A small contrastive audio-text model, trained from scratch.
Model: encoder arch vit, encoder layers 8.
Data: 184686 training examples, 1.0 epochs.
Rows from block 2 of the audio encoder of a small contrastive audio-text model, named by matrix and row number. Rows with one number belong to one neuron. Each number is 500 + 40 x the weight over its row's rms, rounded and kept within 0 to 999. All counts start at 0. Numbers have three digits each.
After each neuron's rows are labels from the 100 clips, of 14976, where the neuron reaches its highest value: "band" is the frequency band that holds the peak. Only what is clearly more common there than usual is listed. The data: single notes of musical instruments (NSynth).
# fc1: MLP up (encoder.blocks.2.mlp.fc1.weight, 512x128), inputs 0-127
# fc2: MLP down (encoder.blocks.2.mlp.fc2.weight, 128x512, transposed), outputs 0-127

fc1.86:430413456482468573537497549464467535534515495443466469506537500514530507549545477513557529459450608481466513456527488552544541498559474512509563568478449454445491481470473494549473555539473530529601473499503512465476454448535474495473512423504444462450471444521483417591498508515498486519472496515534600534521528477515440502493442502585495470496481526521453510467491482483546440458513
fc2.86:509517559530585483433460470503558482522457467520490454474485433476551558491513500524511509427479449456384471499546543575482505474429500521498490469514471447567474458556463567505560555509542506436511562472504577558563522441440497512516468474513482484475518466505514532441487500529479546524466530530518490491444503465516481584511576477482493564538528458437544488532513491492482507398520
band: 1000 to 2000 Hz

fc1.50:503440514519443569522461533484479493537470579490539479594537590470486561568514417509544550509519516467502524548516554533472476438510548554551494453488446599456549457468517526518510484432458448511485554548530474472481480481597469505539488467455537480520470462502472474465497557480443479533541473469489580508529522507491410528487506489553495480441497458505477499482434474444524518454551
fc2.50:487493463479396550462506512433540507515491559497472479472489519556447538502506581478472537539462467520473555476495534425535501527587475547531519502421579444442479486475507442551432507491545523546488469488491550466439437494485488486498516484498509504594518469550518476493491525470551529517459524413442476474544567515424551484549460560546532500523597509542449511487455464491491456494524
band: 250 to 500 Hz

fc1.11:484482482394482486514523485471447472524502597401535478505544547507509566460457463552504579475507474508490511553552441502509490458498512509474556553533439464463471438496482477510506492540419474471491478481524544517522488457562501518501476510483459511435479468557514535462476505580569616523515519559455516516522424553471461370505474543524520464499495533537510515520491515484563497449503
fc2.11:453541489450467534426505514542453526484461470499467489489466520558539417511478542423528500468455529477525503486421574520464502486565506514453527401490558443511539483491522514520514515489534497527569505493458554438490537555515502452493513493438545525513554551540520520485469444560512533448464516475488517538445492577483596618464470551511481471513522524484487482487542564498549416511441
band: 1000 to 2000 Hz

fc1.39:444471516455529542563477512526452604491484570452464505514522505516429564490544471525534493484497517468492491449593454548506394498540537494519535513586501525504511476574487442445515467485454440487501581453517522485476493502502538553467520482514447482492434420532511486536529487530533549537441476577483474512498452470484439438485473490567525435461528451522519570537503471475520435470536
fc2.39:504541478499419566522516537413562423579550482561434459511518480567500474458481590474464511479510480513426554510478572520530520461540425478515510432487537500475475460490515500536496519500498477527504522458489487483524449454455484447513538564524513492562488515514539524489540550454559454492440607438469453474533514424478551523499511560541464494566510542448518485489486476447493485527445
band: 1000 to 2000 Hz

fc1.371:517493563497493512595504528434441523495549483477480508529589503517376458516500472536493529466554500488521508539588454531534444440543485532561452493598468540474504529559522401495467444502479462451476526474513504475499526501500499531405537538487500459484488443539497467535551545510521518551557475564456448505505498489496442462536533610526493500477432530488526468477475463521509495512470
fc2.371:432467516529505479459532461500530506481512473491462547502453428512462490533453499459489530500435484514467483543489534437504491513461493549501497552490450470492545540435419514486511447508490440559471418418531534516515480524536474491513441508418573547480582453466492452530445450448544550549474488507504548526524473525505502564479549451476559561547560566553591561545503506498458488564470
band: 250 to 500 Hz

fc1.36:494441538475521543463498532537494596472438533528488453549436539506415518515520433516493505472471537513424553571554499510452482521507564534516440497479524543481471503567503464466600452480482468530517535488501491420482487512510577606493433471506521425519501470575549479531476496494512504459557510570511496431480495552448450455516533526545495511509490473473447581493526432488506517513524
fc2.36:496548546539607527499498426452544499568530474484532479561483546469501493469556408528508495431534498493480507548513537509507506460435424518487442459471531505549481543538498535500495432437550479477518567546544462506513532478518490531418470472489520480474483392510547550511518473467519487441517519547575462442449581524539443465519523488468490523489509459493538463517483485554468506441591
band: 2000 to 4000 Hz

fc1.52:478521467482453520516422469522489570532489537468539569489475548486344516477419460452574505453519531520459532490569489541494439502470526514524535520424457559439473531504507517462536436483523426600499495490469500470532529518487506552486494440506517445536494469545490479532522580498514532494514529552539497476519422487451535513519464534543495504507496502452484584505445475498541475515581
fc2.52:552551531457536497454513516484475527497545450534494475485486497515460535462571509497502435427505542558489497596493598520573467497529432460517409512499500506510481572540523527513440416479474445521507538530478471454489478481464502532499487576478483447504509547485552475538502490591542459451514548491534444457446546497459550510457508502522517522523424478493500513536441480543389571482535
band: 2000 to 4000 Hz

fc1.467:553468500562432526553520515513495478543525463571437534586523510527471468511497533530472498492546492557460595492498525511491519469556478510580463459461502533466512576535565430421568473446435574530467544484512462452484451490465499550509484498562506543544518426479507491521495514482453467486509453499485558555503519498518464506504491551494442472453535502459443478485521545517485467485359
fc2.467:523546496463487477506497507509425510487523473482519487476491455549495530448534495564483412478491538510577525502494498481495498552546553443405546448517532432472424474533483435504451539521448501479502488476478532462505585528442509494482548527473460505443480562558515510466454511614478546459525553485441463608495454550446628521449509524526500463507530510511473527498525501531521488467534
band: 250 to 500 Hz

fc1.194:388478530556492509528533534435504496504541479542504486560532525530411548536527558435467544409460579533453543476509536478521516485538457538540491525487540463480468493535448494474466490507520505574510506453481481500511480512499474538511512535491525542477544439511525484555513533532469492540441508528469568463502534460473395522456519614457499515505414551427591527482463472484534466474523
fc2.194:492464511419515476450424524570462519433454515481561510423495527494468496484505400459530530411473574459521484512498513550506499505490465521485527532502438557496477499528422551503495524527480508538535449527457470486517566534522506496474537456476529401559481499476504472534503440526482558525521498538534534593487535500563525526513428524545539457546481516484453512456455503546533473465624
band: 1000 to 2000 Hz

fc1.152:525504554435505516513511523561455558470459526426506477538542525531500536477550510538494545504493485456503480566488529532420527484571474548530514585574533546425421494495505483559560507522446503510479472478544459422535511491520558582503505478481432519510511500578468517421514513482446605506569449554455483437508506522461488483564497539492523428465537515546496508467476485471500519480441
fc2.152:452523569509457491555512481501564491487550450523552490519561478477505545480462541456440479458505460418411468453531417498523525479559479433483566536509452469538484507620536497411499562498481550485529532456473528624535506557420538492458503513554491528478478500502477533502540522506435504539493494514505472498540499459490530463476447517459445458511473528450449538493502464518562522487477
band: 250 to 500 Hz

fc1.5:516527509475509506490453436431428497463522563483532530477578495505507466469579491500471592521544517496484511502531472491439453432492533600552476457525557490467476526486482431569447468453535515400465572489475434443515489513521530533508546469547481470475454459492477571517543529478492551481597464513474469473521554461527459548562522561536434477514508495503474435541486451487529510494494
fc2.5:431469498490527511429501508529468512527439536419478476490461452502561547522530425476567503515422529593478454511528565604476485505480466509515494549517443488532506500508463514485500525520471492461528473508501500476489512499552497529583447438512518441456503466546484465595456523526499539461509465454542570569503445579426483536485517428490521519504508535547522536524465491430401516525521
band: 250 to 500 Hz

fc1.490:513508513483387509529508562448528527451519464521454506563521504557422475522464551520507538512446506472415595472515514531531516428606510504504556520490480476484519498530506453439532536459442534572492509500532524510471396531437597587496549534548524500521486491581522517491464545512457479542495471487508496480516508465515473520492493558516422515474530541548489506417515498494507467546466
fc2.490:426502507515462504462433510519417541489491524510447536577481472497509532535500490481554528534470559492505511465471524468496413588529514514431549449484531459429557455434543462545550504456522476501545510503528578471410487477539515510491563476435518483554528530518571416536445498474457568458460541490561490506482517508427526533496489488561507486509556543531518494489491499446520437545568
band: 250 to 500 Hz

fc1.155:531478501398430475514530537457412504531499501586462453470483559462439484494476524506563538506590476526567527483469493476505522517526441529523488502480490565445515532487527433516516479520482466569465480534519480487493465513516495499432551593514484507555474527513580500561485480544520437536508492459440477540538517578454509405532416548497506433460522499494511471518467557472460479432484
fc2.155:473520424468514431505588550512461527461505448566472538485457469539496443535469540544456433554483523524538506451447429480493519537456568469524504539520475491488500515476449561466521536560464544562501446484495499524524503549501516486531391499461493585511503590422475471520476493488519493509514482488481566478505487463525542536426482444504566494533480534506427546486561475548486491600484
band: 1000 to 2000 Hz

fc1.273:495495538542398508620561493503464495522515489459466474507550550510411524452425509541494555460504482493477494613474454521491480471488519467527459503528464556481520527518519479462447475473448497518526592439573506552506535486508494533438457530508517490514523469571538474456511562538453518499566493544478449439536449544484519466565487564510453497467499475531522498512430474534524483442426
fc2.273:432479503555459486492530554519543428499471491509434517563500493457516462537462525531435528524487500465504544544510455441469537531510514565541524435531515472495509469480486468495560506452498474486459482469517527493478472461524489499560495493501520593479495443470472499467416458420456518514471462505470532530505508501541450530555609494463511571501523497499648459593547488490561430537454
band: 250 to 500 Hz

fc1.509:463504522468495493559452446544547476457491544476475549562515521443464472512438456454519441436457510496482468550517528502470467468494536510475496450502501631516501454503540527517535468501428442492525540440530498489519535499554544529506517528505518420607515494565514507464548550537535482465499558508522457486518429463524514526527495491600384484502439553482471528474487501417532452519525
fc2.509:499441502467512460507468528523432567493465477491452451432471484584475551471588546513454461495459507557493498545515580514490509569520544517500469517532467433500478548505434490511437471566464439521452487459494510423537491498471479526555477545494461498465524574509530426509467587563543548496515538532451515478539464441446544560487506497532494483557486518513479577499493488476384519485493
band: 1000 to 2000 Hz

fc1.145:470413503565498533563474488458452510512494515530421528506560485512453545542471487515499490510492468481392512450542507459524470504553525458473523575490477541468525480492513495459474456497464497567539529437553550526456454483526531510426479510429417537474450453535500422525537572493545488616431434504554530553529491471475419498493467535565508451487475523538512533535539507503506477489513
fc2.145:507496507483581508441460469476489455510447597471496478479521461511576533509519501412464519511606476450498449502544455503514381533475500524510534475557470490541546475498480456571492562500518532454495555549492540537541430506417512459495517489500440441485472533466469514503578547478560549530507517504501458514493480460568497537533457547520494499562524485467543436471430481473483546502433
band: 250 to 500 Hz

fc1.500:529522562521411504491524554490555576440543477542488453530468498561407457513537573457497480519501550491489537487535522516507538522594552489513568483482556450488476501502511431478578516465403511577518511486477525502451447500456583581472536554556503522497466485584545495503545502435451507520465479485508482481517504477466517566482491580489426481515517551515509557488517474505533470499484
fc2.500:420505504519440502489454495498451515491537502560460518588481509496484518526536521466552538538468541560483500455437515486460506560529450518481526478441533459463529514455565514526536501469553452544549468477512531466416501475534473504489527498502569487587590500509555412520467474406447526442443546475584526447482540481432496531483486483530484476522503553492487508462480521462510411565562
band: 1000 to 2000 Hz

fc1.129:465475548556494454495524500513517491525478517506462437548513491445496514490529443537473617498531482442442589547562550541486498487537479509532490499538480518507450427529538487545511482436482468437537536528526488484565488432586514493495449531522503535477391385543519496467459526472482465475462543493531466441494531551459450493568524529512542511438510511512490508494470432493555485407495
fc2.129:450532505544487488502579553472528417499488487482468518533528432489568500515466545547439472471500479481450474508499502526452574445489536557555480454550510464472481455498495467523489574533531552452452511470512560508490511456457510454564516476525478577462490473488484542463475494466480507473501488434458519481532494484517492549503633526438506591547458498495627420536509533447482456512475
band: 4000 to 8000 Hz

fc1.248:538493472526489614515517456505531507497501483430472577567469515485468510502470485567507532546449433479479535446519555498505507396463551497560486462505487520447496564480523506458557527501386476480518482416525519458559548451505505550492506485586464511505494513548489556486544579502475527470523471493489499517493393571506485506504494509481464450399529514546463517512561478497519537457463
fc2.248:534553499468498468447583526514572487454507510572521492473437423524457489463507523552497437473437543530480535482491545473481535498462501445517530492452436505508481492545462498468498529572498539503464453495416500522532527546380511524559547510524482478515489515516491461586451502476523494528517583494421498586528482461481533525472493493470531496584510508410448531482499515480449522590565
band: 250 to 500 Hz

fc1.77:481534477554494546562529478484425465563509484453546519495522550512543466493503523531481494554550483541556460506524527503471535451509444543550483554513585496507398563583513469527469528499514555527490423557458461493519529475526455432518489534516433543462516439459433525426546499495479464437470428480564570500444523529495518493498461461522597469513441454453460470518524465480499507480482
fc2.77:501500431537530536484501534457448549461546486510385514523495505550492494589548490536509489569495484552537482543469557538481453493523493557515428504532577514441483508449542489565517488524498470530574483478553470443389454428544504478473499536454498529527488502439550451487522520479566481431509454441544566497440519502482521547470479464556530489483500533549518486431502451480441460490472
band: 250 to 500 Hz

fc1.287:453481516457548531491503480454492537492452590430493509454537549521563493470561494538542588533490512507536457521536474522444380527471531602474506504550491521488489395505466496545464496494464458442477550504507549553550557491528497486447518467466468466469444473543491479505486497530540577503493556533458538524551428494456469498574471535549528449422511532521496532523480526450534458473498
fc2.287:519478502477499486451456524496461570464517417540415447521438499575453453487548477446573513449472500491524532491493569592559519520587519488413508429461522475507512475512467518484494490477509499541586548468517535461463569517518542525432481543489541468528486534574562505504440473552514507434489531506509486500441529574467573555461473490492480469490543565510494526466506516510496430475479
band: 1000 to 2000 Hz

fc1.111:464488569513445545586474460503446498473497446442509570487618442521474532506463483484470520479483509439466447441527472502495459506549480502465516554536569488414391447515498531554505504530497473500521504460536502445528509434543577463433508510490480557512538489507440470453542569521483516521472422528527515454515525444531525527535474558554488474491482555509529536471544493528579448481498
fc2.111:577504544506605451479441456551544557482499498519582498450477496469497537429519454477457456413520519460510497519544481478499485537435525438431505522473407515601500548543476540439470511483483481474486505490483462563582532559469499521456457479447522457466501554436473501495502471556490533544571527546542448488528468482555495479487480484489497522525506467496483529536510507568530585461541
band: 250 to 500 Hz

fc1.282:472489483509484573510472550450536518552448591453555514458479503564449557556568466466559539448425530576467554510503568544535499487524516533508479563479460536456462527494476513472476455467537485573513423469436492479485450454504474578459493443482492446532503468520486430571565506523498541509456456442532519505523506486478464459529456517562523525509447476495464571456499491509463529438540
fc2.282:550526533441556451490402472502486488445505487520507556417553534576450532498565516477490534425485499476546450565551571490542450505537481525472468500493513498540464471501428516562423483485502470513495509497447527470535585516400520435480494539478475454507517530529462481493531537536553523548475527505493436498492493427560553537521507569510485519535535499474492511446423512559483466427542
band: 1000 to 2000 Hz

fc1.384:495506525508483483472482506564552584523493448511525495571500525529380508481462437444522480467467560524473583535489523464467508532520548497523467518500453529474504466554545430460526479538470473530504506454481468442521477512486548645494462494497479506524442485571508445519508486479424520448526504551507448515524478486415465454486467510465456456485506447469512614497552424481504531528501
fc2.384:489491559513534519464503458463533503562501478484474486549443544514431522510598478456536472415489489576419530545524587532529507471480389508473452476448537480531465558522480523474517457454560474527517549534512480485444496495499506563428496497512536431496527371562551464518510487467501515482503555489558458474468554547477515494485510495472477533490517470472520494523471532520417514472587
band: 2000 to 4000 Hz

fc1.56:471512477520458429542517486496388499514464522541480533586600546380503512447480507516539539524521488475530480479477468479504537457500429516559537489581538502533499486519523521565459499478535426478484497542536488507475515464534466524488493539527527505471465488521487465541468555513615473546517505479509539557554542487498445397522487575469487452505420496503509460507507509425554445493471
fc2.56:508518520518468538493516481478609459467506526514528534567468459441482526511454427457543474539457557502405541457516473463564494525526480464485557447448478467526561499480548453457528515406543563491495524511550548538469444505510509572493514483531579502567529484528543475566505464406443481501492477492583454444470525507519415493463493465447459499446557514512454495502478495493519547520515
band: 250 to 500 Hz

fc1.57:454457497577491565532416529459497508502537542478492509568527492515528496559534455535523553516505515520526524514539520533482461541548453503480589537493530495495511411540503472549564531442440503488559533543537508509449435400585510459476472445488474466482452378512472480495492506521472498458485508492571545524464552451508444483498515523593535487520499504478483514497507457419571468464461
fc2.57:476473539562548479541554483423542438518514434508474500528498438514556491511522520457486516460521464500406461455564499559528585469510501508500524507490489388508503482495430524483485567502520524475483536454525581585555474477468475445517456463529454535405463453471466530490486510491471512522489517496468516431529517462552510573479545492444516545587565520471577470517498476509464478464447
band: 1000 to 2000 Hz

fc1.452:467480483497413490510495503489466504458490502457514520572567573446507517476355509566466521474496463498505536529515513519470450472491530471543519465534498573508548490565562529533517460446446418443509530454532501447510556481530486495527406486564447482476506525553476560488479594543475464443523531543516499394521470483447478484526481509563443507459487501504495502491504518474576533501471
fc2.452:428543499510514462437547566591475532476507478485498534504444476531471532514513502505427428483402523482513536558488489500447506532523469553445460503510541489441459488534519480454556534596513494541484456419521502466448491509518569549496588528457501558529484473457600498469469401472485521469507475431540524547473509509472557539468546499486547496534427480491481471530541521483472461522545
band: 4000 to 8000 Hz

fc1.42:463451534462420504490467539521507557539457523517459536572453529498426529530499473459472557479479617484536542547484503472476456472452506510512477468499487578458498509474561453471505420439419475527491506511520478411500432500479535574521507474474471488573499485561534452530513556459478535516537512603533517514512493506473495521546508526562405498449474445484470565469471456456532503516471
fc2.42:546512518537530500474522489463547540549582452505518463504478508529447507416568515500410457412543476503475557547518528535518527434502435477484422475487548442503410565556473478465474505513505477507497531477511443482505525515451555526432502511517491475449478457549584558465514532524529467468570556471484414490521561521504555469479530528479497549494535444488525448507478477560422519453515
band: 2000 to 4000 Hz

fc1.176:391447469563468602534491502486485522549507494471444519530571512569466548565506502554479517493500491480474504510521520454523492518572510483449552566511501517466515529491476530459504454472453500566535462451553574490470503446485524519439467504412413527437449436506506451471542531513497501569462471511519559580493445507488479486438477451546578516447510546495543495486520449490500473448512
fc2.176:473466513513580501460437449474495478496461579447497526479516466545507557541539496397451503525565494444486455497558483478516399532496489540502502504530477483526547517468459453556462543524544528498458521525507552529547430503399528481473526476492437422467511514460466465522582554451538551561496503531543486500483504431581474563508475552520497499553491483483552447471423459516465520512498
band: 1000 to 2000 Hz; 250 to 500 Hz

fc1.280:489497470509543564493512465433552487535484543406506463459533476529489553508556573524479499553539486427420554501536508503514514420490505533501427514603528489478466503541486503490448579519525596401459490527509530513482457493494539521495451413514440482457485491522509486476589542573438516553551471506485521489489548444500447497461516490542536497511485466504500492490482394512494515461507
fc2.280:469434494556519500517533500481501498480562482517509472537483435478469557498527407515562475534494519548527515453535484497535486584486492431482535622478458518548559540446524515469538466527470490520527479463511475549445447482529488508534461556510512506468467492467478440580480525451523450480466490452554579525511501485447443444409517437488558501475454541533501529519479447493399541538565
band: 250 to 500 Hz

fc1.226:503482507580418560480507492454503488600424544520493483559566504440517567498436516468472547485582507531470500479514494513496510502503436543473570522529530493441503483514584462520507523420519510441531524486524527566482481392589479457531505499502480509510452411493446524485495526498520444559458556525508545521520524528475457425467518502519485520527500522466529442487472559407516493473511
fc2.226:478540536523495482433592476517529409506467546477498530558461464419535524519435554474477459490510493520423482530479497492482514467486453533529475451513530467529534463482558440498492531447576515461449513537520562535487449473494461492542538494502525533520558447543510519541494403490484495512496521438508461470503521509478486507510591532406495571511455463494607436566474581447513532515490
band: 250 to 500 Hz

fc1.272:521476482476480495591461519471483476472507541420500531492604491431467467474490448479510536528548518468526412478543431538512469492536543557534516514538534476481510534511483473542436518477542510456471552489521500456520572488547517503417526512603421496453484467559431557509528495518544528532496447530462486456539480498509468457534425564471451462469494487573494469487458512546507493390507
fc2.272:527547463456519533470453460509487535498532550444585484481505563503576441444542415435507521493524590494563529494503515565464481483501521521463501469431536441513425539541491465517458553484510488461540509516471423442462537539549512432498562438504525459479508499520557569515471445443461505439557473450510450491492540561528508523550469522545479478493573478515509456506496514524529459483585
band: 250 to 500 Hz

fc1.135:456495433463470577442469553521520475545410493497452457488453515505512507552546465537582536520501522563517471459518544606496482538502457480505534526479515510491439459521533493505572494486484488493577506521494511502475459445582492538533495500493447438573472501598515477546463477528511472448433479516531572520465466551454512498463406506557473447508500541474483538501573489405516472505487
fc2.135:503492484534527508428539473421541461528482513469429473479473454515537501476514482464463509454556471472493537500540566585539545441476480523492500443523512433518503479457412497521458560493545486453473554489544567518550518472479498451535466438510467489439458474527545547480472467538500511535503522447464498556513538535560499593486554516501559567486582470480584423531466518511450473433560
band: 1000 to 2000 Hz

fc1.331:544513507469396502517544603478499526453569459516459478470533496552399442554514554457520550485525475516485572490521521486531529521569502484493481507511515489440495472585547472465555497522462500556491530438485441484442461490509601529493546562554530546578400524508565494469489433476511471495465478514477488497543503503496460496461511510499467446517527537505533547404529470485502449482501
fc2.331:462496485502438525489446537507411571469519464569423498587485517525461473525517500482572513542479533562525523451430492515463490559544495504456522483465542493454521493478556503505538489468507483556557484494505504445421512502587522513472520519484546487600536531519552416527460487465442508431473518488543512489455517551420534530465449475558497445485517570538448534461514505473532428546529
band: 250 to 500 Hz

fc1.251:521461489477439543496461511538414587481429613437463480503481562495485548504468545478512526510557427522525509540456479518489489521532509532525504503519520550429495504532533449514461501501482500513518462528517488380529549502525548513448533492483460476598493514566464479452494517561476458497474439531444495489518448547437522468514437513517538461472539462602460539474525499496498515408458
fc2.251:430520569467476445502494533552509511454507424516509464482498524527456527488485548469511534391414567437437450486493513550498532441496463507522504525519406471476461503561487559500493542534478525570537473462480482512569543535434530510486430458485528459516533471510506493493492510508476549493488505564518538425485560464503559535481494519488459530596504547395474559459449492515540459495460
band: 250 to 500 Hz

fc1.271:502491500474521490525500491510488528487470471453464519574519522523533480514495476508540496517468519477503481476476537510464487456466620414532559434571501594500546487512500507502554460465429478433460551458591599521435529542498546559532525518533470496492511474538543544495514612497510498516562517482492516481467369504468481484514461417466447460475439509533485527456489501447510469519508
fc2.271:495492499452490480522570562524524527492508492540509496433485518578468513478541581537482432488413487549436500511515551475474590497521540513491495522484446454471405550574438494485444544599493498520447470445437492467561504493444512538533515532529455503505513541536523456493503534523502525508509481529434491488541452444444566560475469523516486446564486524438441587485545514468465500460512
band: 1000 to 2000 Hz

fc1.323:524522498481549471500465516453477526474520481480475485556515525510561421498531439535530520506513507542529457523535432632483485468482546485493477423480454506529480479585491507517535502399502526454484569505496474503540554452565551548487479489583477414492501505546499513537473559570510471374568531509483443477484536501477445524506472460505390485478465473501482471450489540490479519503503
fc2.323:487514526441556466477433493540482502496466546468536505421504499542545536460551494445444531489494503461467476580546472517443415534488492539548458500542479451519457479586429499547475511541493510490501513526461464474577489535431518486522567460499420427471496547482515506552534558510493548519530520527461428459469493423515473537609475549510492519597526440478488500497448452504490538511482
band: 1000 to 2000 Hz

fc1.18:522533460546498501581487506434453497547561493518520484543521476492558480485472466519566501544544539534465482481457440631549522471528470520571532507566552575531455561538439519487492509523502454492558541549516436559516500452515513467456480505506429475485477461514522516558510595505531422475483492505515509488495510409528470525484447449545516406453426467455477522491486483457518526509518
fc2.18:504598467524489519471494522502520447522524529494537520551532498455526459426442471470422519466525577413543542496464460492492448471488474485487517423550526538545477474549553484506525551459495538472531502523487434508523515496506529486476583478445512496540451460475548642488503456462509453455521538470511428534489535474611515443514475528522525531527504469487512428493480484494588482555534
band: 250 to 500 Hz

fc1.337:461502467498541525488433505492520510489413573482469525512578544460504557546443531534551576506529482496480488516528528568441462471504474543541462462516465601443490462495478512551477499460470566434506525512585549472495499456497481486539526483496537435564517530513453488456547519541472511522495517548597556470429476533497423521538474483569481466437470463557512485467410509479525485453529
fc2.337:520519482471439523514518516473467477551488506547472513477465581567497462464533500524479522505464501576546542512460530409470565519584464526486501483404605423472454467523519440545470470451480496573539450492437456474439496509541440453541492538486531571536514494549472515495451461498527513489479510475454487506497499529474554460529489567450487475530559555450452515511564518553573461537497
band: 250 to 500 Hz

fc1.307:507460498488437561553488578507557510436499481554448467513500507523453442524488435526476501552476531513497572435494443553541507515563531444484519565552598519435479502490503525500521521505475520520545491478576505461414451490544579486485504606502492532499509508541547508481543545484517485477488377478515531513475526448454485514477454530470514408476461551572472503478541484498546488514469
fc2.307:446530521539478461495445560477447558464519453574441463556533424502477500511506495485579488512543510475480513433478454490507444576555485525434530464525526469409491419471553495529529515462562538498549529514533569544452495437527566495458515514436468544574511540477520422493510460514460503477459504522520482506429538490482503540460479524573569491493568506554498482440494472528538464454513
band: 250 to 500 Hz

fc1.422:457474489442510525460515542507460523544407580483527458468492535522532529472546448537624568517501545454525571508524463534495456532451563519451477508539492475505461457571466448507581483494414478494490519513501513451476504455533448540484484516535400537488425467575494454518487471579482531468470473490502544534483470535496465404508466519514497474504468522480497530558567489455543489523534
fc2.422:535567455474474498404477500501501510474487489516438505475448473532514439548462555446512508472462474485507558463467551553527500481479495511445530430467545480520524418460452512504480560497560517497553491489494523460468533535451565455527509491481547484575476495520550538457461462522520505528485584386485431559529535552506595544482493554483536536490576469559487473445500582499487455472536
band: 2000 to 4000 Hz

fc1.308:467542517523533590565437473446488517496478479399463509522547578493506485509560482515511534523483500531467508520502471541437499464499516537538424526493571517468447510526478531486474442515436456509522552540494458423536473442559491481531480549509468550475507438520513478449540529496434530466508420491496508440469509506438434504571457506590477468455461427489472526499566450533495498419451
fc2.308:497554539466512526476524487555525497484478520507540582458467493477506572518448508560508549511438425522404477567499485438428495473497476510509469568502484555459476433565542506472522506532476503472440455470493526527523458483502503547505555509476496510564502444521529553431482457506464514529515548490460447524530422548387545451538540509446520481527527478541452580532501480448535569476433
band: 250 to 500 Hz

fc1.353:515592488429455484548435466490534533477493497478540472493547505521498426496565522472499502550512512491489520478512537530452506466529541496519482468456474468502393503555489483550462515509527471367542506512454419460477526537501544469510562521492491465508465507546499560512534532414489480411571487506486466434530525433520563542550464499521399532509508452496496436432485477485498473479572
fc2.353:519469482470558525514453386514485485539493547401586519506520482512589534493552393503481554514531542482564506537526504525517426493445532455524494528513534447566526549503447482532491507483442479429507517544511464478487496574483460455540517425514481450383489507501493530519504549471483516486552488504549474486512513500551412498566498476502488502499505428478534425533467491527460515504552
band: 250 to 500 Hz

fc1.112:445484502407491493474514585506517582502442540530491462536473545545416486524502452449527506441516534459493523555487527494455478513521503536611456480455520585465530513558513414463532445522443482507467558497496477414534489511541497612517508489528504445550438449501544486569493519462532548505540515559463524517463445530496445525501504487519487515473500463450493558478499438442514528483521
fc2.112:531505530523574530511512443452512517598535465487539485530489569501504461432584460541480467444524473557508520576499540483485546440484429498494433470449553497538442573547505505487478430453516470499504520542487402491496523519515492531437459499489520510436497414530547573485513482516508477444558504526498444461476548578509483419511536506448499514485503448508509471547517491580469531439512
band: 2000 to 4000 Hz

fc1.292:436484531467444517528433489512494561508493518494475486520497593539439483450556505498474565506517517488499511585483460470449492478522531545555443471510549494452486459576557428547520429496476495451485518501533417468502464496576517542485596553479437512503455455500499560489522532518534558493543482575477449474520489494476419480578488519533452472432508464482541541489496457457535472487415
fc2.292:527513593515493505525488444508543507486535467482533540468519487505455565485476510480531493408456452528421433500552525536542535454523471485469529590463437467507474538522412519475414486487544473541490441445538490542600534516492540492458474519479536453467535445544555490480544529553536506538505458448488450446584527496502553478448453516506507510521515516557489532507436505486437536414478
band: 2000 to 4000 Hz

fc1.191:496508516411446487519488499545489537518545500497505553572547513457441504507462491478553517507414504496472451523507520520506484438454556474562511456550457603495521476486497505468533463486484469465514461453569537516543556485508543548510566512442503451559522530527507512530508593471538516493537538545459451486534383488521504511499451497583440471449449526520483558507467555378515497508497
fc2.191:538428494477507499521522525491458541481471474480449449417463503591479547476590573528460471512442450573498500519525579500491549542556559517491478515487489428494482547496461500516428491569471477522452468439483510406516474503476474516558471551539502507468510597534500463451459577527516534492512502510435510455535456463432545535498495512500481476525520518512457560500501494485390519447469
band: 1000 to 2000 Hz